{
  "dataset": "short read English sentences (LibriTTS-R)",
  "train_examples": 26041,
  "hop_length": 160,
  "win_length": 512,
  "fused_qkv": true,
  "qk_norm": true,
  "moe_every": 2,
  "shared_expert": false,
  "pooling": "mean",
  "label_smoothing": 0.1,
  "residual_init": "none",
  "optimizer": "soap",
  "max_precond_dim": 512,
  "ema_decay": 0.99,
  "weight_decay": 0.3
}
Rows from block 10 of a small sound classifier, named by matrix and row number. Rows with one number belong to one neuron. Each number is 200 + 30 x the weight over its row's rms, rounded and kept within 0 to 999. All counts start at 0. After the name is the row's rms in percent of the matrix's.
After each neuron's rows are labels from the 100 clips, of 14976, where the neuron reaches its highest value: "strongest on" is what is common among them; "loudest" is the band of the loudest frequency at the time of the peak. Only what is clearly more common there than usual is listed. The data: short read English sentences (LibriTTS-R).
# fc1: MLP up (model.blocks.10.mlp.fc1.weight, 1536x384), inputs 96-191
# fc2: MLP down (model.blocks.10.mlp.fc2.weight, 384x1536, transposed), outputs 96-191

fc1.2,101,167,239,208,201,199,181,193,202,177,206,175,141,155,164,161,217,154,170,174,161,181,176,160,203,184,251,201,169,189,174,177,124,192,191,157,206,171,197,193,150,181,151,142,177,161,203,168,211,227,189,198,206,248,199,224,131,201,171,205,161,189,207,190,183,200,200,208,153,198,207,193,226,186,231,199,199,201,209,182,185,153,207,248,208,225,208,239,197,181,192,204,215,203,160,191,236
fc2.2,101,204,191,190,165,222,198,168,209,189,227,178,212,132,210,197,190,218,192,204,189,220,219,208,209,214,188,186,233,198,168,188,183,203,225,204,219,170,203,204,153,209,181,208,198,214,189,190,198,157,232,208,195,195,229,158,193,181,198,183,190,173,209,231,203,200,194,193,155,224,214,199,222,193,188,224,177,217,199,208,240,208,201,200,221,201,190,194,208,192,196,203,193,201,202,183,172
strongest on: voice: male
loudest: 2000 to 4000 Hz

fc1.330,103,189,219,196,254,190,188,119,182,162,211,230,217,222,146,195,201,190,183,188,210,172,138,207,199,149,212,155,210,197,189,160,194,204,175,183,231,207,243,159,197,202,173,176,189,204,192,206,192,192,190,212,194,192,159,222,198,226,224,171,202,232,254,230,230,236,134,209,199,184,206,179,267,262,270,218,184,213,180,212,197,177,198,149,224,210,197,254,195,139,164,218,199,205,184,222,142
fc2.330,121,187,209,188,184,229,202,247,201,250,222,176,209,110,219,199,183,200,195,216,197,212,216,229,533,240,219,204,216,211,193,201,190,196,191,206,195,165,190,190,199,200,205,202,193,208,171,187,221,208,236,179,202,223,215,192,225,192,199,199,210,176,188,209,201,200,227,184,144,223,201,236,209,191,162,221,175,214,206,174,239,208,212,240,220,222,205,190,222,226,212,201,203,183,175,193,234
strongest on: voice: male
loudest: 500 to 1000 Hz

fc1.40,102,176,210,207,243,194,176,133,198,178,233,206,197,234,165,168,219,175,174,189,193,201,140,198,214,159,214,167,212,221,214,138,171,250,199,182,231,206,227,151,162,234,170,185,166,181,188,170,195,195,200,193,170,188,122,235,149,231,225,164,178,221,220,246,203,185,179,202,231,188,179,153,220,250,276,191,218,233,207,209,167,189,184,186,257,207,195,244,190,137,198,209,162,230,190,200,170
fc2.40,114,202,213,199,191,242,207,223,193,229,212,180,217,134,209,205,176,216,203,211,204,203,211,212,445,243,181,212,232,217,182,205,190,190,204,192,207,163,192,215,188,197,205,199,218,214,186,188,207,195,227,192,210,204,245,193,202,212,202,186,225,178,212,212,200,199,220,187,140,214,214,238,212,182,166,232,167,208,210,185,230,202,225,244,220,205,199,192,210,228,207,189,188,186,189,193,207
strongest on: voice: male
loudest: 250 to 500 Hz

fc1.423,109,235,271,152,261,202,181,113,186,216,201,240,198,234,194,234,215,236,216,190,210,186,174,218,166,171,167,173,194,213,219,146,224,183,192,203,172,190,235,143,175,211,171,219,210,228,232,223,171,182,253,222,183,180,143,193,229,213,216,214,225,187,256,208,259,212,178,202,229,164,212,193,211,253,222,181,203,202,207,207,191,199,249,153,228,226,203,279,180,173,169,200,194,176,203,204,180
fc2.423,107,154,180,242,172,194,193,260,197,254,192,168,236,201,213,174,186,155,156,183,214,224,221,210,523,201,234,183,170,176,206,212,199,168,157,192,211,159,206,177,209,208,245,210,170,186,167,201,206,234,189,190,222,230,207,218,209,204,205,170,182,179,202,214,200,195,218,213,196,230,189,213,200,216,200,214,199,212,217,134,224,220,164,216,185,231,210,168,251,182,171,196,195,210,154,195,229
strongest on: voice: female
loudest: 500 to 1000 Hz

fc1.616,101,198,157,256,146,213,188,213,233,174,236,137,213,152,182,188,207,162,131,225,197,174,196,187,207,181,226,217,188,186,195,220,119,183,176,183,247,217,203,206,164,214,201,181,189,194,205,181,182,241,209,183,206,217,227,201,181,210,182,221,161,157,161,200,115,203,205,241,187,230,203,199,198,132,197,222,172,201,219,185,209,198,194,208,228,215,184,132,228,157,237,213,122,234,175,150,219
fc2.616,101,189,219,171,216,210,212,161,208,191,209,194,186,151,207,193,184,233,222,216,203,201,204,206,32,223,178,224,218,204,184,192,205,218,211,188,180,213,191,223,187,190,169,193,218,205,214,196,192,152,237,203,189,181,196,171,192,206,206,180,232,179,221,196,203,212,190,185,167,230,197,181,205,193,201,220,156,214,193,216,213,200,211,242,193,208,196,225,177,229,200,204,208,191,227,180,176
strongest on: voice: male
loudest: 2000 to 4000 Hz; 250 to 500 Hz

fc1.531,109,228,228,164,249,223,186,104,193,194,217,265,205,235,198,251,203,235,248,204,205,210,177,216,168,206,168,149,177,178,210,145,217,190,193,197,196,175,209,155,159,199,179,172,239,214,218,214,196,190,247,181,177,175,142,171,231,229,202,206,202,162,267,204,240,235,197,186,223,167,203,181,202,248,253,171,216,168,180,219,198,222,248,148,227,213,208,287,173,142,184,216,208,168,191,194,173
fc2.531,103,193,195,252,172,190,204,270,211,260,177,200,213,202,214,172,193,157,162,182,210,227,235,201,496,206,232,189,181,196,217,225,194,171,157,184,226,166,208,168,200,213,257,210,166,185,175,183,213,252,185,193,218,228,212,228,216,198,204,162,201,172,189,198,215,177,217,230,191,215,187,215,206,208,199,203,211,229,229,134,218,217,180,234,185,242,201,180,248,203,172,189,184,216,158,189,225
strongest on: voice: female
loudest: 500 to 1000 Hz