config = dict(
    hop_length=160,
    input='log_mel',
    hidden_act='gelu',
    head_dim=64,
    moe_every=2,
    positions='rope',
    label_smoothing=0.1,
    loss='cross_entropy',
    epochs=21.6,
    warmup_steps=170,
    weight_decay=0.3,
)
Rows from block 3 of a small sound classifier, named by matrix and row number. Rows with one number within an expert belong to one neuron, the router's apart. Each number is 128 + 32 x the weight over its row's rms, rounded and kept within 0 to 255. All counts start at 0. Numbers have three digits each.
After each expert's rows are labels from the 100 clips, of 14976, where the router gives the expert most weight on average: "top examples" is what is common among them. Only what is clearly more common there than usual is listed. The data: short read English sentences (LibriTTS-R). In brackets: how many of the 100, against the usual share in percent.
# router: router (model.blocks.3.mlp.router.weight, 8x384, trained with AdamW), inputs 256-383
# up: expert up (model.blocks.3.mlp.up, 8x192x384), inputs 256-383
# down: expert down (model.blocks.3.mlp.down, 8x384x192, transposed), outputs 256-383

# expert 4
router.4:102086182124105175105191210073185129149148130129115186133138162151138169130103156128161114157142176149145201172110131136089145176108141166129160169172150141158175154151092179109107113160179107139143073185141088139084130158143159088163105087153118149166118134130163118104110106154135148154134135131140135206160131141204127141134165147127160164160101143161095139114162153149115142137129
up.17:099213128148131074089128168100088123181130178123086167105148148132160135113140094203161067129138177101154124155094219090140170079165108088069099164172125104128119139101160155137060118161132085132067064079065172141172162109125115126134117078080144098143078152140136138136111141166101128146119077127099087158170174161139142107126157109138117112213172135102093155092112136120128151109094
down.17:085122064118151118066149125072201080124081116105126128084108145115130124121133091072120130133177163090140146110148150128148131150148115129128131118105114107112094085133164136165061196176064135175092156150112180138172125172119125133146090112159160169172076132106111109137150057082079077146152151077148122090149116175086081077122109113082096163157139137175138113148142099113096075184100
up.18:176113124103137155121108149130171153168095083127121154134166124129091094183115158106160136142105141146227142175073148119102132130128055060101135112073114141095136141117103218070159128141065118138165153173149136138166163135149095162157120145160198101138158119115103161102109093115048133196135078204146151109163169114104075125140121080118108150104073093170103166082104092107128162112173
down.18:120110128144220136159117138106133071040188104125195145162116150129141095127163111176121140101105116115141152094163143194162126095130127147161132147134107132166169184102128058133105104094131178107082148084123115110134133158149120108160124176140135149090169172144086134129196143093154110122104165110141130117107146088118113178137141103182059069132147182084119114184125141176134076173063
top examples: voice: female (96 vs 54)

# expert 7
router.7:130130100077121173141104205109061132127106107086156051094106105152158106140084130138134086074149137123118062174098146082122097093113095111144127079081141168080111107078106054131099173136167171120179070122095111112115176141122163093135124118120142123101122066115130161168080154089134111107110107097130149166100125107171078113144118177086134132137070148162086012191111182092141113149103
up.5:133103200103107131147123205089138080119085148141103128080145090139123176134104122058107139118137168165157135138122149167150153190131145157094190116195156162117095158143135132166091092123166148128084083078073082121114148134143131118168083098156146169130117154122217131068126116096090162215167120143101094152097174129130140183172098111114146119136160120116171087115092226121155135134114
down.5:174129120146096110089146134079158095083143185140049159093100142139063092132163158106132155143136143125105180137139131152144171117106182066098115111155138142083146144070096088145125108151150161107154141159134184147162116167097097067109120091182179126131173138145213045149132166134108180119135119102100067166149153118142101141103108195083134142164151164111154102131154168175111068156187
up.6:105102148140081145195185075145111084076126120119109144109109107152150121132138105114134102108161087107093098106143072099153121168115089162109174090106152075106116083196134108097159091128145095133156112156149089195156097036131096132136127102102144158169122117125110127172121092109149190092123112095123143144143109112089117087067041130130107113108131101121180096103130119134134133109133
down.6:139100085078108105108135129105182101168099098114160088098101078094146149078095094141161134103114164112053167075064135190159114102153113154102120183050093125175149112128117139137163109077144145151123137159140081150086163120165143121123174128134139100136120160100072126107113157108161157079192141091192053161114142148150094117165122147149175137136110144188118128115154094124167103118116
top examples: voice: female (100 vs 54)

# expert 3
router.3:146142141140173116110082109114109111147149168079047094146126141158066106137144140150091151110110128096146132101098135171179110136162112124174121152066120101073096081110155131134132095123152142122107158114111120140183125104127113124113145179118166148090116184113144152105137129121092106160108146125041104103192136197095180097088131164123099115091188169123145156129108083069167090148121
up.5:131077096095139077160116109128155119101151161143135172106086122167161090157074202150168134126123171195063111159127053108115156117087119073053160159127148135103094120163220158054117073144126119132089189111179086143045113121133083142159110184101118144154051177154140120124143102157089168137129201160180147118124094194131123109111142126125126108122091132169124178098108175175147096158085
down.5:176113123143089104111162116080107109185090118116153120054139134162154070137199161085144103119150095071096169095174172155162151123180095101137187146155187123131143087134125115150125108123183096097157047159103137154111179149067140149080105102067139116145133148150106146123166131140058141162143161108166147083117128091064126128186148184097148167180119137155130143123189121085116169184162
up.6:127123106084138169105149205170114124084072120156142134171169100118195173120135123096106087135096095141137120150150127096129126178137107103205105141106147084125112131154142118045113141140143153160112128174161060161128127141129128086118120131092127139127169096102163177092151159133164131155133116103123093121139113177173143180150178146088103115133101085092127160165092128120117158149143
down.6:107131128125117175135174115172116070145209110109125104090074102102106057079150060168100184095120142161127108208136113125071120105123129140130122125123146247133151089106136135124089111180152111120111120164093166104149105150130155094160121129114173117137156126119160143107178163130143132100125119109129149153118106109103099201124083110151088135136082164130137097137146057170086092109115
top examples: voice: male (99 vs 46)

# expert 2
router.2:147191135123142164135116050153044142090105090149185123139182132148102179082162070137151107125127106124120057116133117077187195074098129137073116100129138083145134145114174111152106096128075153119097164085150102145110119135102132133126069097126076174102108062165128137131162172139138134083094101158163164100050129100114129119152105053095153117097099090091128117159122103122134118128187
up.5:137135168179176094147120145143133098092158137153060133157148136163168126158105120102159081149123193127150162108107144142178141177079122097114111069148114065099115084099069136136103139102133167176150129107067132112152125141116093194105076139131083107158131103125085120086144073124103108134132091114142076099157149142128117177104080103160154074140094142121085115166101184133070092095173
down.5:142172086120161137132108128068108158226135094117112084111118082089104078071082174117129159127141142117126104091157146139094174111132118138103090131124185126146133121086162113096117105125149143083134154160125113127152115113110132172175144076103145088117147147181115112162152075196098113102091147110122145091170153145076104123138124083147081126124139071096201141122147133115133172107129
up.6:142097098186143105132156047172158118171099149119123118148152023112115211085180084093144143140152141063122122195142075115143145097148132134138099148086123092138123160106066139124153167123173134134165123166142149153133146054162147098131124132194170138144114092107165145156105084094087176112123173140157145164143188160139125126100149133159127175100162128147070106161128118178145175176170
down.6:116124100145095151148160105141117144118039129108158169104165130083163137103151163106144228131130091109098133142132149127136121149135107097163107061157137130143181141038118131165089139130168168121115124141117079124135122164106103090103132137154096126196167123108119139160098164155132148100146142114127152151103127085186152160123163120102150127154152156098178089079189156103076123145120
top examples: voice: male (97 vs 46)

# expert 6
router.6:129120039103106128166111197157171104143097152130171132033104134142162096072128121062083142110122105182095027105131114107131110121074112065124104088109106171088098114114097111114096171113074121121101136116094116127124128119086150104088157117127131086116120086095056096105062133094085098097141110117117105124066120077116091110140128113132117094135097114177140044137127145099142121137165
up.17:139114133102159133158097134131149142109117068091134129186107129160106096124114142114183132157123126087189155163174147133136132105153135157137148148188107173198130111185120102209141137093141110161133069078125157132168070074122118115156112184119124045122112208164075090105129083082195130110139137100105190144101088109159127167122112101134125159116174072085180119135083079107147129093100
down.17:074122139156081139115131088170145172112128103115140104123150152152131129178100203131154028114120144115107181135121098107123108175137169109097143075146143102138144171116106151160131127124135185114209105095153146077108131137171164140182135129155061134151085136155091132114114128094104113118147124144070074140068159133114098099149125081130138159154165115113109148159178094140147122130078
up.18:106171151085093151092170177178140069161142194118159154109129110129165100159121061159132125142080143147113181136044157160128130109120087105108108127172140062119148111143111126132145131104095129103128162152173177059101115113111121148109145104132156141161090100081128111129131149132140154152096091151156045128124180166060156147167134123062119198141122119130153114107060173128118142111133
down.18:135137075156169088142160156078104152090113129195134212080124107134172171166149170094110121113170118208126175188130105111164115119180118109119124143109131129119123138143165153170108118145106184089116085102098111124146125157105142179073140046094117109161106143138113099124122156135087053099166120078087074195153148133122072110104142087082149123117162166111169148148109157100140125130161
top examples: voice: male (100 vs 46)

# expert 5
router.5:153096119105166121151111108175099132148046079095167059121154118148134126052119098122132101123187122098123051110134153073091146094157095107095089050067118123131086085069130061189132116108103142113130169117135176109084164109117162105095116161091115102151139071136154161129124166083165130130094107094159169125094143075107101125141107083113122102109130096091044072155142147082113116136122
up.17:070130116119120121133151097082165107164139122173121164160182126121140116105115154207092159153137119139122121104155100067074122115160109099127136150115133071097116144122115130134048163093093138133162092089115133141106156149135129092147185164096149127132146113094114160176168176147108107124102152104129102157191109112080192172092140191071161081156080138090124088100143114148134140121074
down.17:115111125153119091106148104131101115164129151082151061128093186130143155135083098110127054134216122110179098060108074168085079110162131088131128194173159055092130077192139141086145151093124090161087108161130188146132165133130170093182133127183167134160113069157102116119150107118116172203127148148124150123149132152119146125084147164120118091136093176213126149126087123119138094179139
up.18:110152125097116179132163104099126071154077106092125116121141099215096129118089140165133191156147106163066116128100144125171121160097123080100200149152088090152125111120090127131186093190148110132156131093116120138133125130169079148109091142117089117117187114111131161154122126181131198125125152150135165134110180060156146116089156157146140145135106100096101109074133196195119182105210
down.18:178088175134139128065116102148152112110120104141085100171144116102151139100197061126152101122125128148153068174092108107145151135141107117166174182101090159050139129163120080198130129127138174130103094196182124125168163183120133094108167105139156103144086081171154147144091151159056088120122147100165149121132131100117122092074091125090146148127142149207098139126148109112073151117117
top examples: voice: male (97 vs 46)

# expert 0
router.0:167134095085125153125088155147171156134076091152150102078143133165177150097084095137080109114189098132113091093154103083174098166074115079082108044109138141111112119099183093139115160100130136114169089131068119104132159129133140121147135106131099094092102077138121155146104143099134156100112122073075121132093167112119114108150151155122153068110108124105112061108140148133125149149136
up.17:187106136115086102097114085121184126186149136097146094092166159141162188125186134082135092074087110128144202169120111173149102131187123150143138130130165119149154090150104128161153149164142133118091075141102110135120104093126117139124100115167080142229135145135081083116152144127059130146153140139148163176149180084084121096073164124076114098193091168206132167100104144161131124102115
down.17:101137099109153147143144217165121137180108186139145071155120076165151071085093109126127101134112086120169079134125100122132096155173174136126102149149165131133113104187138188118155122134103049126099156206154124160086117095152112129079157138160132041078182130145073146143168108120096073113154147153113100166064122058129154163115167103118128126165092081098157118129087071168140178112170
up.18:130114200215131113138144147126135141124134155159173194148127140098142163189135116173160125125157104151114174175138109107127089131124075164185192140113116147174131115128052128153142119135155108179169099120145083110175123144162089137115175079146130075173144077148115137141126137122119172118178155197122102134182111190136099155152154134164122170140131140134093141111087156166123127129192
down.18:125196070139136093125157114180089185128085107157131117171099141116101139130175107026085089093129071110126165063059097112094109123105138119116091179152157165137126091130166125188129100153144138090199094126112108153106097142132136166157149130136093114171160150154061109102122099149026109164211115151139102166176118132141114140133141135150067090107164133131168046158147130124160061135126
top examples: voice: male (87 vs 46)

# expert 1
router.1:131100115127071132121137126146093151116117158113130138127089097108142085130188123102159155160140122172096106141165124109103132164154148053150116145194128157115101194207129165156148148124101140091135180083153150115176122127151093162126185101162161111123164151132078097145131082144103176107168110190165148073132097090141119146119145092160153129150168173130179115104127103124134147105123
up.5:150143095163118172116081124052166150121150130119143180096109158110134047148080108144143087058152116140073170131130103096133132121104124120065042104103112167132104139150106154188079074165094143112091190106128145107124113174131086125167117114118120140117112163118084093099076127124090100077128128101141167126139127143122157114116121111144152113098152100132151104124091208175129097190165
down.5:138141100108132137120129166111125111157151130133166135117132137216148158147155130145076135179112095163111130185147097133129104161062105148210131124076159118103131083093166131095150107086123116128106070139120107114103087108179187127117139140129154074159156118112179087074117148144116157039155135137165060116105124153128130121149136139147095122125157123141153098088131162114172158133153
up.6:117088167074090206098108184137103095104147123129170072076134094125123111102166096079127178124138087106193153135113146151107032156174183110051161102096149195140113128203091099192159160114166155102173122135115122087160146116097150121080119175105136139152120134132146111155141046130132142072103107126174134083149110145133145101118188100113149095141124135137139097143145099120085136160179
down.6:121114104124200134109172067082141080172140069093154132154130151198127139172099140107113104138163145131164199063111130125134098171198106158087078103186106168133122158189147147142126142092131177114111150102138084111142139133111170132104135124141063086095144136134127152154120144110070154163156085169153087126141115133093119079115064139091120131182109140108084155176083231122055187140108
top examples: voice: female (100 vs 54)